From a checkpoint of a small image VQ-VAE: 8100 steps, 49.1 epochs.
Rows from block 8 of the encoder, named by matrix and row number. Rows with one number belong to one channel. Each number is 50 + 12 x the weight over the matrix's rms, rounded and kept within 0 to 99. All counts start at 0.
# convs0: first 3x3 conv (encoder.blocks.8.convs.0.weight, 384x384x3x3), inputs 245-251, a 3x3 kernel for each
# convs1: second 3x3 conv (encoder.blocks.8.convs.1.weight, 384x384x3x3, transposed), outputs 245-251, a 3x3 kernel for each
convs0.294:49 51 50 46 92 50 50 50 50 49 50 50 50 49 52 50 51 49 51 47 61 82 20 54 45 54 73 53 62 49 50 30 54 63 52 49 47 49 51 51 71 54 50 50 47 51 50 72 48 48 47 69 43 57 51 51 52 50 64 50 52 51 51
convs0.295:50 44 44 61 29 50 67 48 48 48 48 50 22 51 52 51 50 50 55 48 52 55 45 62 43 49 49 41 65 59 50 67 53 39 46 50 48 48 43 21 64 44 45 51 33 34 89 50 48 65 61 50 67 65 51 50 51 72 52 50 61 43 47
convs0.296:50 51 50 53 43 52 51 53 53 48 49 51 47 49 50 49 49 49 49 54 46 27 50 58 51 48 46 50 60 47 53 40 51 52 50 54 53 49 49 49 36 51 50 50 48 52 42 51 46 43 53 56 51 45 50 51 50 50 64 51 50 51 50
convs0.297:53 52 52 50 43 52 50 50 49 50 49 49 51 49 52 49 50 50 53 55 50 49 88 51 50 48 53 53 48 46 49 55 63 48 41 48 52 48 51 50 07 51 52 51 55 56 51 50 43 42 42 49 42 42 50 51 48 49 50 50 48 51 48
convs0.298:40 45 50 46 43 52 42 51 48 60 50 49 52 50 44 53 49 51 29 41 53 49 34 52 51 55 60 50 46 66 59 52 56 42 45 28 46 51 49 50 58 43 51 49 56 19 03 27 14 04 18 14 43 69 28 36 51 35 49 56 51 49 56
convs0.299:59 51 42 50 49 50 51 51 51 44 49 52 50 47 48 44 49 47 59 47 48 62 40 42 52 50 73 54 48 47 55 61 71 73 63 79 52 50 54 49 42 45 51 41 50 52 60 81 51 52 49 28 36 47 51 50 50 50 50 51 47 50 56
convs0.300:45 52 44 28 59 52 50 50 48 51 52 58 55 49 49 57 60 58 23 52 50 54 42 66 47 43 43 35 00 21 52 31 79 52 50 85 58 46 51 54 24 64 53 50 54 45 21 26 50 29 26 58 59 36 59 51 49 53 53 64 50 51 41
convs0.301:56 45 51 51 54 54 50 47 46 49 49 47 48 55 52 44 53 52 46 63 51 00 50 52 41 43 56 64 49 57 47 67 65 47 46 00 48 51 46 38 52 49 46 50 40 63 44 51 60 55 47 25 54 53 54 50 50 53 52 52 56 49 48
convs0.302:49 51 51 49 52 49 50 49 50 49 50 50 50 54 52 50 51 50 52 49 63 47 53 47 55 57 53 51 46 49 41 48 39 52 49 52 50 52 49 50 59 49 51 50 50 43 50 47 53 42 54 48 56 50 51 51 49 50 56 50 50 48 50
convs0.303:49 51 50 50 51 50 59 55 50 50 50 57 51 48 51 50 50 52 49 51 67 36 51 52 37 44 50 46 47 44 42 40 44 52 52 38 52 48 57 48 46 54 50 47 48 30 20 02 53 40 36 51 49 72 47 49 58 50 54 48 52 57 50
convs0.304:51 52 51 32 50 50 47 37 54 50 48 48 50 55 48 50 51 50 49 64 46 51 50 56 20 50 38 32 71 64 79 56 00 41 52 60 53 44 49 58 49 35 50 50 46 41 23 45 61 58 48 51 24 67 50 51 54 44 51 52 48 42 51
convs0.305:50 50 59 50 53 50 55 50 62 50 48 49 50 53 47 48 50 51 55 08 56 61 16 54 45 49 53 53 46 32 50 61 61 49 57 74 50 50 33 49 51 48 52 48 51 48 41 47 50 63 53 50 46 57 47 54 50 54 51 48 51 49 50
convs0.306:51 46 43 48 50 48 50 47 39 48 49 48 56 50 65 50 50 50 62 33 68 64 51 26 66 45 52 79 57 24 77 77 99 83 46 52 47 49 57 39 47 64 52 52 59 44 76 60 63 51 37 73 64 49 50 51 55 49 55 50 50 51 51
convs0.307:48 49 55 50 53 52 47 49 47 48 52 53 53 65 63 53 51 52 50 39 44 46 47 44 42 51 12 40 82 59 40 47 50 55 70 75 48 49 50 95 49 51 54 50 50 37 30 20 40 22 28 44 18 03 50 50 54 61 50 51 49 51 51
convs0.308:51 50 52 45 40 48 53 50 52 50 50 30 43 55 51 59 48 52 66 48 55 81 50 46 63 54 41 50 48 57 52 48 58 50 21 49 52 50 35 53 57 48 37 55 46 58 49 50 47 52 53 43 55 53 54 49 48 56 52 46 12 58 54
convs0.309:49 50 50 49 58 50 50 50 51 49 50 46 50 99 48 48 49 48 50 48 49 53 51 43 50 52 51 53 49 38 56 50 59 41 58 46 49 50 50 56 56 49 48 56 49 64 44 50 45 49 49 48 42 36 49 50 50 48 30 48 49 50 52
convs0.310:50 51 48 48 49 45 54 49 70 52 48 36 50 47 49 41 51 68 53 47 50 46 39 48 51 52 49 48 53 46 55 64 51 45 53 66 49 49 48 51 50 49 45 51 50 51 52 64 55 81 64 52 50 80 51 51 50 51 49 50 49 48 18
convs0.311:49 53 51 48 45 55 39 52 50 53 50 51 63 50 00 52 48 48 51 71 54 55 50 56 58 48 46 15 44 56 54 47 36 55 74 28 50 30 45 48 47 50 25 33 37 25 38 24 48 57 25 39 56 23 48 50 49 44 50 53 35 50 55
convs0.312:50 51 48 50 47 50 44 49 47 53 50 50 58 50 50 52 50 52 55 51 22 52 56 44 41 37 41 51 44 38 45 50 82 58 57 48 51 55 50 56 49 36 49 51 49 69 50 61 46 37 89 61 14 47 51 49 49 50 49 48 50 43 47
convs0.313:51 49 50 49 53 49 50 48 49 21 33 42 52 56 53 50 59 51 53 50 47 60 60 51 56 55 62 60 57 83 51 52 43 63 41 49 41 45 48 53 50 47 49 52 47 92 79 60 54 50 49 53 39 49 50 50 50 49 53 50 47 40 50
convs0.314:50 50 50 51 55 50 52 52 49 50 48 49 49 16 48 49 50 49 51 50 50 00 62 53 53 46 50 51 51 51 50 61 53 54 50 49 51 48 49 48 37 44 49 48 49 51 52 51 39 48 51 58 49 52 50 51 50 50 50 50 51 50 50
convs0.315:59 51 50 57 60 42 49 47 43 69 46 45 53 56 49 42 51 47 58 50 55 47 50 22 49 56 43 54 32 57 49 52 48 49 44 56 43 46 44 45 62 39 45 47 51 35 42 48 31 49 32 40 46 38 23 49 53 53 58 43 50 52 47
convs0.316:50 59 51 49 55 48 48 49 49 50 52 51 51 63 51 48 50 51 48 63 49 48 59 39 50 38 41 46 47 60 38 26 45 68 55 60 56 47 51 48 52 49 50 46 49 50 35 50 47 44 10 52 50 51 51 53 49 46 50 38 50 52 53
convs0.317:50 49 50 50 62 52 45 50 50 51 58 50 53 63 52 50 55 51 42 49 51 13 59 52 54 32 55 51 47 53 39 63 58 50 51 61 51 51 57 57 51 57 48 51 51 51 38 50 49 45 40 54 60 52 50 50 50 50 93 50 48 50 50
convs0.318:52 51 54 50 45 53 49 53 53 51 52 51 51 44 49 51 51 49 44 50 50 67 27 53 49 62 49 47 38 56 48 33 59 57 50 37 54 48 49 62 42 51 59 54 48 42 31 27 45 51 33 34 39 13 48 48 51 51 50 37 49 46 49
convs0.319:50 68 49 59 40 54 48 52 51 51 50 51 39 53 50 48 50 50 78 36 57 20 62 61 65 49 64 47 47 52 72 61 44 43 64 47 54 48 58 50 53 47 49 50 51 50 55 46 54 62 55 38 52 52 54 56 49 50 50 53 51 49 52
convs0.320:45 72 49 54 49 52 48 47 38 52 46 47 60 62 49 56 50 50 57 42 52 61 58 49 66 64 50 33 50 42 87 52 50 52 50 47 49 71 56 51 48 50 54 54 52 51 52 59 53 64 50 38 60 48 49 60 50 49 50 48 49 49 50
convs0.321:48 40 45 54 52 51 49 51 50 48 51 48 53 50 54 43 44 39 76 55 42 48 96 43 70 45 50 56 55 58 52 52 39 42 72 42 56 45 49 49 49 51 50 59 50 61 43 58 56 50 49 49 58 47 51 46 51 50 54 46 49 49 51
convs0.322:50 46 52 50 54 50 46 46 44 50 51 48 50 51 55 50 49 52 53 52 52 24 49 62 42 44 31 47 47 50 92 48 42 49 48 48 47 51 50 54 50 61 50 49 47 44 78 52 70 53 63 49 48 49 51 49 51 50 51 49 49 50 49
convs0.323:54 51 59 52 54 50 47 50 49 48 52 51 50 59 50 49 56 50 51 53 46 48 39 51 28 59 60 72 94 25 42 25 26 30 09 39 48 48 51 50 49 46 51 50 48 57 54 79 37 37 44 39 21 60 47 49 52 51 42 44 52 48 47
convs0.324:60 55 59 49 56 51 56 50 50 47 51 48 44 50 48 49 56 49 52 44 58 51 47 59 44 53 86 41 41 43 48 23 40 25 29 31 54 52 53 44 44 53 59 55 55 32 50 50 44 52 48 43 50 30 52 49 50 51 48 50 50 50 43
convs0.325:48 42 28 48 48 48 51 81 66 49 52 42 49 43 53 49 50 51 38 54 50 46 41 42 50 50 47 52 52 51 46 42 52 52 48 51 45 35 49 49 48 50 42 51 44 35 49 52 44 53 64 61 45 49 48 51 48 54 50 50 55 69 51
convs0.326:45 57 48 53 49 49 41 52 45 51 50 50 76 54 51 50 50 49 39 46 52 50 50 43 49 47 35 71 72 46 68 47 78 50 45 32 52 50 42 50 51 51 44 44 50 62 47 51 52 16 63 48 43 63 28 51 43 47 48 49 34 56 51
convs0.327:51 51 53 44 51 52 48 49 50 55 50 50 50 56 50 50 45 00 45 45 53 58 45 51 49 45 54 47 33 52 36 51 58 48 35 24 52 51 44 60 50 47 50 55 42 54 46 31 52 49 50 40 62 32 51 53 51 53 47 50 54 52 51
convs0.328:50 49 42 52 52 53 48 17 51 51 49 47 44 53 39 52 53 47 44 51 48 50 50 55 44 49 63 70 50 29 21 63 43 62 22 46 45 46 50 48 52 50 50 49 49 55 54 50 50 50 62 41 50 57 52 50 52 54 61 54 39 35 53
convs0.329:53 52 58 53 50 47 49 50 38 52 45 51 65 56 58 69 53 52 51 47 41 50 43 44 49 51 33 66 79 66 54 46 50 56 60 51 57 49 51 56 50 51 67 48 53 51 33 33 53 11 27 52 10 13 54 51 50 59 50 54 55 50 40
convs0.330:52 44 54 53 52 51 49 50 50 53 49 50 49 54 49 50 51 51 42 40 34 53 68 49 54 59 61 38 46 22 52 36 37 44 56 85 51 55 45 54 55 48 53 47 55 46 58 42 43 54 50 56 44 41 54 50 58 47 60 29 55 39 55
convs0.331:48 48 57 58 58 54 46 52 58 62 50 45 50 55 26 40 52 43 45 49 49 48 49 50 59 56 34 99 64 52 65 66 43 59 28 24 52 48 49 47 59 34 39 51 34 68 46 64 46 74 59 44 32 43 00 40 55 49 65 29 50 53 50
convs0.332:52 50 58 50 32 51 47 52 63 46 50 40 55 46 51 44 50 50 57 27 66 57 61 65 33 54 48 28 86 80 26 50 67 40 27 15 42 52 49 53 48 57 35 47 29 43 22 47 50 36 63 52 47 49 46 46 45 52 50 45 49 45 52
convs0.333:56 52 50 51 46 54 47 51 49 50 14 52 53 53 50 54 64 44 36 49 48 36 42 49 57 54 64 52 51 64 50 51 52 49 71 56 45 29 51 50 50 47 59 52 37 45 40 48 39 61 78 48 82 51 51 71 51 58 52 44 49 40 56
convs0.334:51 50 52 51 50 50 48 52 50 49 51 47 46 50 50 49 52 49 61 52 53 51 66 48 58 55 60 44 52 43 48 52 39 48 45 49 46 45 50 46 49 49 50 46 49 51 99 70 93 99 64 88 92 59 50 50 51 50 50 49 47 50 51
convs0.335:50 58 50 50 57 50 57 53 50 51 48 50 49 51 51 50 51 50 36 49 49 78 50 55 40 59 46 41 00 41 25 29 57 40 70 79 52 49 66 61 50 50 47 55 54 44 51 57 51 53 53 23 51 32 45 50 51 48 49 50 49 49 49
convs0.336:47 46 51 48 47 46 51 52 52 50 57 50 50 50 49 52 62 50 61 52 63 38 50 56 63 50 56 65 69 52 00 00 29 00 14 26 52 52 50 49 46 53 41 35 39 67 71 51 50 50 42 61 51 49 49 50 50 51 60 51 50 51 50
convs0.337:50 51 50 53 71 52 50 52 53 46 55 49 49 05 58 48 52 49 50 46 54 08 80 50 51 40 55 51 49 52 52 49 57 39 42 49 52 52 53 51 67 56 51 52 55 40 52 51 41 42 46 54 36 55 49 50 49 50 50 49 51 50 50
convs0.338:51 50 52 51 49 50 50 51 51 50 50 49 49 39 47 50 50 50 55 50 43 29 52 39 65 49 49 59 52 51 52 53 37 51 51 53 49 51 51 49 28 50 49 48 50 50 49 49 51 52 49 43 50 48 52 51 51 52 51 52 50 52 49
convs0.339:55 52 49 45 50 58 51 50 45 49 56 49 49 46 54 59 53 24 52 62 60 43 60 50 58 51 55 54 39 51 51 52 65 42 34 39 42 50 52 52 50 54 49 59 37 50 49 48 38 39 43 21 31 28 52 50 52 11 55 53 00 59 39
convs0.340:49 51 41 49 50 32 52 51 50 51 48 55 60 27 52 51 50 51 24 45 49 48 34 51 53 44 58 72 37 47 52 74 36 46 16 67 49 44 54 52 34 53 43 54 54 47 73 81 62 47 45 63 54 42 49 57 48 51 48 33 58 51 31
convs0.341:49 50 44 49 42 46 49 51 50 51 56 50 53 56 53 62 63 52 50 45 48 56 56 29 58 42 58 52 49 61 34 52 75 56 64 48 53 53 50 53 52 58 62 56 61 15 12 05 39 47 11 30 30 00 56 51 50 42 51 52 39 50 48
convs0.342:51 51 55 50 51 42 10 54 48 49 51 48 50 49 48 56 50 47 53 54 54 59 42 62 59 70 51 57 64 45 53 63 80 36 50 52 50 39 40 49 47 47 43 48 43 49 48 67 48 44 44 42 40 54 51 50 52 55 51 53 42 49 50
convs0.343:48 48 55 48 47 57 52 49 41 44 77 53 46 51 44 45 50 49 47 09 60 37 42 56 42 39 50 49 40 06 44 41 54 49 07 52 49 55 49 51 52 47 54 49 50 52 64 49 65 49 51 50 50 51 35 19 37 51 51 50 51 51 50
convs0.344:51 52 49 50 52 51 51 50 47 49 49 49 50 25 49 50 50 51 53 50 53 82 64 51 51 50 54 44 52 56 52 44 65 51 51 43 52 49 50 50 50 49 51 50 49 56 50 41 47 39 46 58 49 51 50 51 50 51 51 50 51 50 49
convs0.345:45 48 35 50 59 50 49 47 51 45 47 50 46 50 46 48 50 50 44 45 53 47 49 45 68 37 29 35 30 20 25 41 30 47 46 50 29 26 49 48 26 39 46 49 46 41 43 52 65 65 58 47 57 61 47 50 50 50 49 51 51 49 45
convs0.346:49 47 50 49 44 41 56 51 57 49 49 51 49 51 51 44 00 44 52 44 24 55 57 49 20 70 39 44 52 48 32 35 23 55 52 54 50 47 49 48 51 47 43 42 50 50 55 48 47 62 60 57 53 53 50 50 50 50 50 46 50 50 53
convs1.294:50 52 51 50 66 48 53 50 50 55 51 54 53 39 53 55 51 50 37 63 51 82 19 83 51 50 51 34 46 15 38 38 04 15 51 36 50 50 48 51 51 54 51 49 49 51 71 77 57 47 50 75 18 56 49 51 50 39 49 50 50 49 50
convs1.295:52 49 52 53 50 62 68 52 51 50 52 48 49 29 24 52 49 41 38 42 52 49 63 39 47 58 54 50 52 50 51 47 53 66 56 53 36 52 47 43 56 31 45 50 47 42 48 50 46 49 66 26 36 73 59 43 52 47 49 54 50 52 50
convs1.296:50 45 45 30 43 45 47 44 45 48 53 49 72 55 49 55 55 51 44 41 47 35 60 50 60 43 43 49 46 35 44 19 51 44 49 35 50 39 40 49 71 50 45 44 50 45 54 49 57 34 50 55 33 43 49 49 50 33 47 50 56 38 50
convs1.297:34 50 43 00 41 43 44 40 32 47 60 57 90 41 57 60 67 52 31 54 51 66 48 72 50 38 46 52 59 52 46 56 46 46 44 62 41 46 56 63 51 72 50 48 51 55 64 44 57 31 50 57 45 57 52 43 62 53 73 50 49 43 67
convs1.298:49 52 46 50 34 48 50 36 50 47 53 56 52 55 52 55 58 59 91 48 53 50 50 46 50 52 52 26 57 58 35 45 64 54 49 61 50 58 47 46 53 51 51 50 47 56 42 68 51 43 52 37 39 54 44 44 50 38 41 51 39 35 51
convs1.299:52 53 62 58 59 54 46 49 50 47 38 45 47 39 43 51 43 49 51 49 38 43 46 47 58 54 47 48 49 53 50 50 51 51 51 53 54 23 11 50 37 46 54 50 50 50 60 61 56 43 49 41 49 43 50 53 55 49 51 52 49 50 50
convs1.300:49 49 50 62 58 33 42 47 42 54 52 48 51 50 51 51 50 47 54 50 56 57 74 62 41 42 58 53 52 55 47 44 49 65 64 54 37 51 54 48 48 88 56 54 52 81 51 59 51 67 53 34 49 64 52 52 54 50 49 47 51 49 50
convs1.301:49 49 55 49 49 49 48 65 47 53 52 42 51 54 58 45 47 33 55 59 37 36 40 48 47 58 51 62 49 60 37 29 56 51 65 53 41 58 29 48 50 53 59 45 57 38 45 61 00 57 74 38 38 51 49 29 57 45 50 58 57 46 85
convs1.302:49 42 49 46 44 49 47 51 56 47 29 44 35 25 39 49 21 43 49 54 56 66 65 57 51 54 51 45 55 83 75 77 52 63 44 54 30 55 39 47 51 53 48 57 48 52 13 51 35 90 30 55 47 35 56 62 61 89 38 78 52 70 63
convs1.303:51 58 49 64 42 40 49 43 36 47 48 50 46 46 53 52 51 53 55 75 56 46 39 51 57 51 50 71 64 53 51 50 61 50 48 61 46 20 48 50 50 51 58 50 75 05 52 66 57 55 54 69 74 75 75 56 71 51 51 59 49 51 50
convs1.304:54 52 49 50 65 49 51 42 48 53 46 49 43 51 50 50 45 51 50 47 44 50 47 38 43 43 36 41 48 50 59 46 52 52 48 55 51 47 41 69 50 51 48 54 46 34 50 49 15 55 46 51 41 60 50 86 50 73 32 68 49 67 50
convs1.305:62 42 50 10 57 49 53 52 50 51 50 48 99 41 50 54 55 52 48 62 48 55 50 47 32 60 42 54 54 56 52 32 49 60 44 45 50 49 48 73 49 55 40 51 43 49 51 62 60 34 52 50 44 67 66 50 87 38 49 50 50 47 75
convs1.306:62 49 44 73 64 03 69 54 31 50 48 50 43 28 58 49 50 57 51 50 47 60 32 49 51 41 50 55 49 45 36 68 48 82 71 48 48 42 44 44 11 91 34 26 67 47 64 67 51 52 49 52 50 49 49 57 53 40 80 39 53 56 50
convs1.307:29 50 52 48 51 50 57 51 43 52 51 51 51 44 46 58 51 49 55 53 71 63 50 20 45 54 47 33 53 50 29 46 50 47 37 54 56 51 53 64 52 50 60 57 51 58 79 59 99 29 59 57 57 37 44 41 42 35 28 55 33 38 42
convs1.308:50 45 49 52 21 49 40 64 47 51 51 84 51 51 40 51 53 52 56 52 59 49 47 42 43 49 47 49 56 50 50 49 49 69 54 55 47 50 47 47 79 53 57 29 53 48 39 42 51 07 40 54 55 42 52 57 56 36 38 61 49 35 54
convs1.309:48 46 47 51 62 38 48 49 42 50 51 51 50 80 52 52 51 50 50 49 48 52 47 49 44 53 47 50 46 50 49 38 50 49 48 50 48 49 50 49 70 66 51 49 50 44 84 54 60 42 58 51 52 49 52 50 62 49 44 50 53 49 63
convs1.310:67 52 54 51 49 49 49 49 43 99 50 47 51 46 46 33 48 58 46 63 46 52 52 50 50 61 52 50 50 50 50 45 52 83 51 70 49 50 50 55 50 54 25 48 55 36 54 55 52 41 49 64 57 50 46 49 91 50 53 49 56 56 50
convs1.311:50 51 61 50 53 61 66 57 50 51 51 50 00 50 50 49 50 57 49 49 81 44 56 50 51 44 49 47 50 62 45 49 52 60 50 50 50 50 12 52 50 54 47 52 50 51 47 42 54 69 54 67 71 55 49 50 81 50 51 73 51 53 51
convs1.312:46 50 58 50 54 73 48 49 60 50 51 51 52 52 39 51 48 51 33 46 60 32 49 43 36 46 46 49 43 46 45 41 44 74 42 44 53 48 38 52 51 50 48 48 50 62 52 61 25 53 33 47 54 38 55 55 54 76 57 58 57 53 54
convs1.313:44 50 49 57 50 51 51 52 55 55 51 51 51 50 51 50 48 50 36 50 54 48 46 50 50 51 50 46 48 35 48 48 36 39 50 52 40 47 48 52 64 65 53 61 51 86 52 47 48 56 51 49 18 41 51 49 51 46 46 50 52 52 52
convs1.314:54 50 49 45 43 46 50 48 50 50 50 46 53 99 42 51 51 50 49 25 49 60 16 00 63 53 43 21 47 39 48 76 45 33 57 34 32 23 35 50 69 48 39 48 48 45 83 70 78 00 42 64 34 45 49 49 54 47 33 49 50 51 56
convs1.315:43 31 39 49 49 61 51 50 64 51 42 49 56 49 50 25 38 59 44 51 45 45 40 53 50 50 63 36 42 50 50 50 71 59 49 65 60 53 51 56 61 21 48 51 40 92 49 81 68 45 67 58 70 43 34 48 55 40 48 52 58 62 41
convs1.316:43 50 49 40 43 46 41 46 43 50 50 50 51 51 49 52 46 51 44 58 50 45 48 39 65 54 50 50 43 64 51 53 54 48 30 44 37 34 36 42 44 46 65 53 61 57 54 56 52 59 49 65 57 46 53 50 69 50 46 50 50 48 48
convs1.317:52 55 54 51 50 55 49 49 61 49 45 47 42 46 32 54 46 50 50 59 51 54 55 98 54 46 56 44 51 51 61 44 49 50 39 57 53 45 50 54 50 50 54 51 49 56 53 69 35 83 39 62 50 44 52 50 51 25 14 55 33 38 49
convs1.318:47 48 56 38 44 42 44 44 48 50 49 50 62 53 52 61 51 50 36 53 57 63 32 38 66 46 41 48 68 63 55 00 47 50 46 48 52 32 50 50 53 60 62 40 48 70 50 62 57 44 43 68 62 45 50 40 54 49 50 46 45 46 54
convs1.319:48 46 50 50 49 50 51 61 44 50 50 39 57 50 49 56 49 50 59 73 51 26 60 37 51 39 49 41 25 41 49 41 50 25 55 32 49 65 49 49 54 46 61 50 50 99 49 48 46 56 54 54 44 49 49 47 61 48 52 54 49 43 50
convs1.320:53 57 51 53 60 51 47 52 49 53 51 41 52 49 50 45 58 55 44 52 42 50 54 49 71 63 55 40 32 40 49 49 58 59 50 58 50 51 43 43 53 52 57 60 55 38 82 22 69 50 41 24 59 49 56 48 48 51 42 50 49 50 53
convs1.321:45 45 49 50 77 47 50 53 53 51 56 55 54 43 51 51 50 50 50 55 51 12 41 54 49 44 50 43 52 46 53 16 55 44 45 14 61 48 48 51 54 47 51 50 65 38 28 43 32 27 51 41 50 54 50 55 47 50 67 53 54 52 54
convs1.322:52 62 63 52 55 51 46 48 57 50 45 50 53 49 55 50 50 49 50 50 34 23 48 50 36 45 45 61 56 52 54 69 58 49 39 35 52 46 49 61 52 51 51 50 49 00 04 36 37 15 55 39 49 50 48 45 48 49 48 53 50 50 49
convs1.323:43 50 49 49 49 50 41 28 48 51 50 50 49 73 49 50 52 49 51 44 75 44 46 28 49 69 44 55 52 60 47 52 49 62 30 51 39 49 46 38 57 48 58 72 49 55 53 60 42 62 48 19 50 49 58 55 62 60 35 74 50 59 59
convs1.324:46 51 53 35 45 44 56 55 43 54 48 54 65 52 53 51 49 44 51 46 52 45 45 49 41 60 65 40 46 46 37 32 50 46 54 42 53 47 59 73 21 56 35 30 54 57 46 65 52 48 39 53 58 55 40 48 56 46 51 51 50 55 51
convs1.325:96 94 69 52 58 65 50 52 50 48 43 49 51 21 51 51 53 51 40 54 65 45 48 47 61 48 68 40 29 50 41 50 55 46 51 48 17 36 36 37 53 49 43 36 53 48 62 40 29 39 54 63 46 53 52 52 51 56 52 53 50 50 51
convs1.326:51 55 39 52 50 39 48 58 35 52 51 51 48 48 88 50 54 51 57 56 53 51 56 49 71 62 44 54 48 37 29 42 47 51 49 47 48 47 48 47 47 99 47 50 60 49 47 43 46 60 42 22 40 11 53 51 70 58 42 53 53 51 76
convs1.327:77 51 49 66 47 45 49 49 47 04 38 36 50 49 32 52 53 51 52 57 30 51 48 40 43 54 30 74 53 47 50 50 48 55 53 38 01 48 08 45 45 47 45 51 51 40 40 48 46 47 27 50 47 50 50 38 63 49 16 49 50 38 60
convs1.328:59 57 49 50 51 71 51 58 49 47 24 49 53 50 46 50 58 40 69 53 53 52 49 55 43 61 49 57 57 68 51 54 43 49 64 56 36 48 47 43 51 40 49 45 45 54 92 43 54 47 49 57 31 56 56 52 63 44 28 49 38 48 49
convs1.329:20 50 51 44 50 49 50 49 45 50 64 59 50 56 64 52 37 47 47 40 46 43 32 42 53 48 37 62 68 47 51 75 45 73 43 51 39 26 59 32 51 67 49 63 73 55 55 73 65 50 49 58 63 37 63 50 50 52 50 50 53 52 40
convs1.330:49 48 50 41 55 48 45 19 58 60 48 50 56 51 49 41 53 51 53 33 48 17 50 74 48 56 30 45 64 54 42 41 67 35 44 54 52 46 82 50 55 34 48 70 49 50 42 52 33 40 48 52 39 49 51 51 53 28 46 51 52 59 50
convs1.331:67 51 51 47 54 51 52 51 50 46 41 52 01 49 47 51 42 67 56 35 43 78 67 50 54 47 53 60 48 50 41 38 55 50 64 41 43 47 52 50 49 51 50 56 57 55 53 46 37 30 49 47 45 51 57 51 73 52 41 60 50 50 69
convs1.332:50 37 51 18 51 49 49 38 42 50 50 48 64 45 38 48 51 51 45 41 48 54 44 30 39 77 41 53 45 51 45 57 49 65 11 51 51 53 35 79 48 43 28 50 49 53 56 61 31 61 59 62 44 48 50 48 62 50 49 49 51 56 52
convs1.333:48 49 48 65 44 50 51 78 53 51 50 43 51 47 50 48 19 40 57 54 32 53 59 43 46 49 55 63 68 50 47 50 44 49 53 40 32 50 45 49 50 50 38 28 46 36 45 48 44 48 68 50 61 81 73 46 63 46 19 53 40 52 51
convs1.334:55 52 60 63 51 51 68 51 47 50 45 44 55 54 52 47 51 52 41 48 49 42 57 47 46 44 45 22 35 37 12 15 64 33 36 25 39 49 50 42 53 52 39 46 50 92 57 54 54 00 23 61 26 40 47 54 67 47 50 50 50 50 51
convs1.335:42 44 52 50 45 29 33 46 61 50 50 50 59 53 51 50 53 47 35 63 51 68 51 36 47 51 39 52 71 54 55 32 16 46 22 61 55 42 31 48 51 50 64 47 41 69 40 62 48 50 49 55 64 31 39 54 48 48 45 53 50 52 55
convs1.336:51 34 48 47 41 43 49 87 60 50 59 50 49 50 50 49 49 49 49 54 37 50 49 51 54 51 51 54 34 50 58 52 59 50 49 52 58 70 64 50 61 50 33 00 20 52 45 44 51 51 44 46 40 45 50 43 52 51 68 63 51 45 50
convs1.337:58 70 59 67 54 76 56 69 58 59 46 44 27 50 43 52 42 52 61 53 55 50 46 99 51 40 54 35 46 55 50 40 56 53 47 26 56 63 52 53 43 49 57 67 52 56 49 45 39 52 47 33 52 46 49 52 57 44 24 51 40 48 51
convs1.338:50 50 48 49 50 50 50 49 50 50 49 49 50 00 50 50 50 50 57 51 50 50 40 65 55 54 57 34 52 24 43 60 50 36 42 23 41 54 50 38 36 50 44 49 49 51 48 49 57 51 53 52 50 54 50 50 50 50 50 50 50 50 50
convs1.339:47 55 52 54 54 46 35 48 56 57 46 60 57 43 50 51 58 48 84 67 63 52 48 49 47 51 44 71 49 58 50 74 62 66 64 66 18 40 44 47 49 50 51 49 38 68 82 58 63 57 44 39 32 53 55 43 65 53 51 79 46 48 61
convs1.340:49 50 55 50 58 53 44 67 62 49 62 51 64 08 63 43 57 51 46 46 44 40 30 64 50 51 54 41 65 51 60 45 50 47 49 47 33 50 50 50 45 55 50 34 55 47 50 50 44 45 50 37 31 60 59 52 57 42 76 40 68 46 51
convs1.341:43 49 38 35 44 29 45 51 35 55 62 63 52 52 71 53 49 51 69 58 52 47 54 52 53 44 54 55 68 77 58 72 78 55 67 58 49 47 49 47 51 48 51 46 52 48 83 71 50 49 64 57 48 79 49 55 50 47 49 54 50 52 55
convs1.342:50 53 08 61 14 39 46 53 69 44 47 64 49 51 55 61 50 50 45 47 70 47 62 24 54 53 47 61 79 59 61 57 53 51 50 72 23 43 67 49 80 50 48 24 48 69 56 68 50 50 56 62 52 51 54 47 52 48 50 67 49 50 54
convs1.343:48 30 51 50 49 47 45 47 45 51 52 55 57 42 52 51 76 42 37 44 53 52 50 68 47 40 14 55 47 58 51 52 48 52 45 49 57 59 59 51 52 52 52 69 56 22 53 53 55 33 47 54 40 26 50 51 51 51 61 53 78 55 84
convs1.344:42 34 46 05 61 47 42 35 50 48 61 57 99 32 54 63 54 52 12 50 45 61 33 38 58 38 48 71 25 54 61 57 51 55 44 79 34 22 40 66 47 50 42 47 50 52 54 43 59 30 47 53 50 51 47 45 51 51 26 49 55 45 50
convs1.345:55 47 49 45 62 44 48 60 51 49 51 48 52 47 50 48 49 42 28 49 11 52 51 61 40 56 63 66 63 66 46 49 51 55 69 70 39 19 28 49 18 35 46 39 48 40 50 51 35 45 47 58 54 87 63 33 67 49 52 49 56 53 58
convs1.346:72 63 60 54 46 55 51 49 51 26 00 50 49 47 50 51 50 50 50 46 37 65 45 32 56 59 51 49 50 49 48 50 55 50 47 44 51 25 19 50 54 54 48 50 50 53 58 49 56 57 39 47 50 55 51 50 51 51 50 50 49 46 74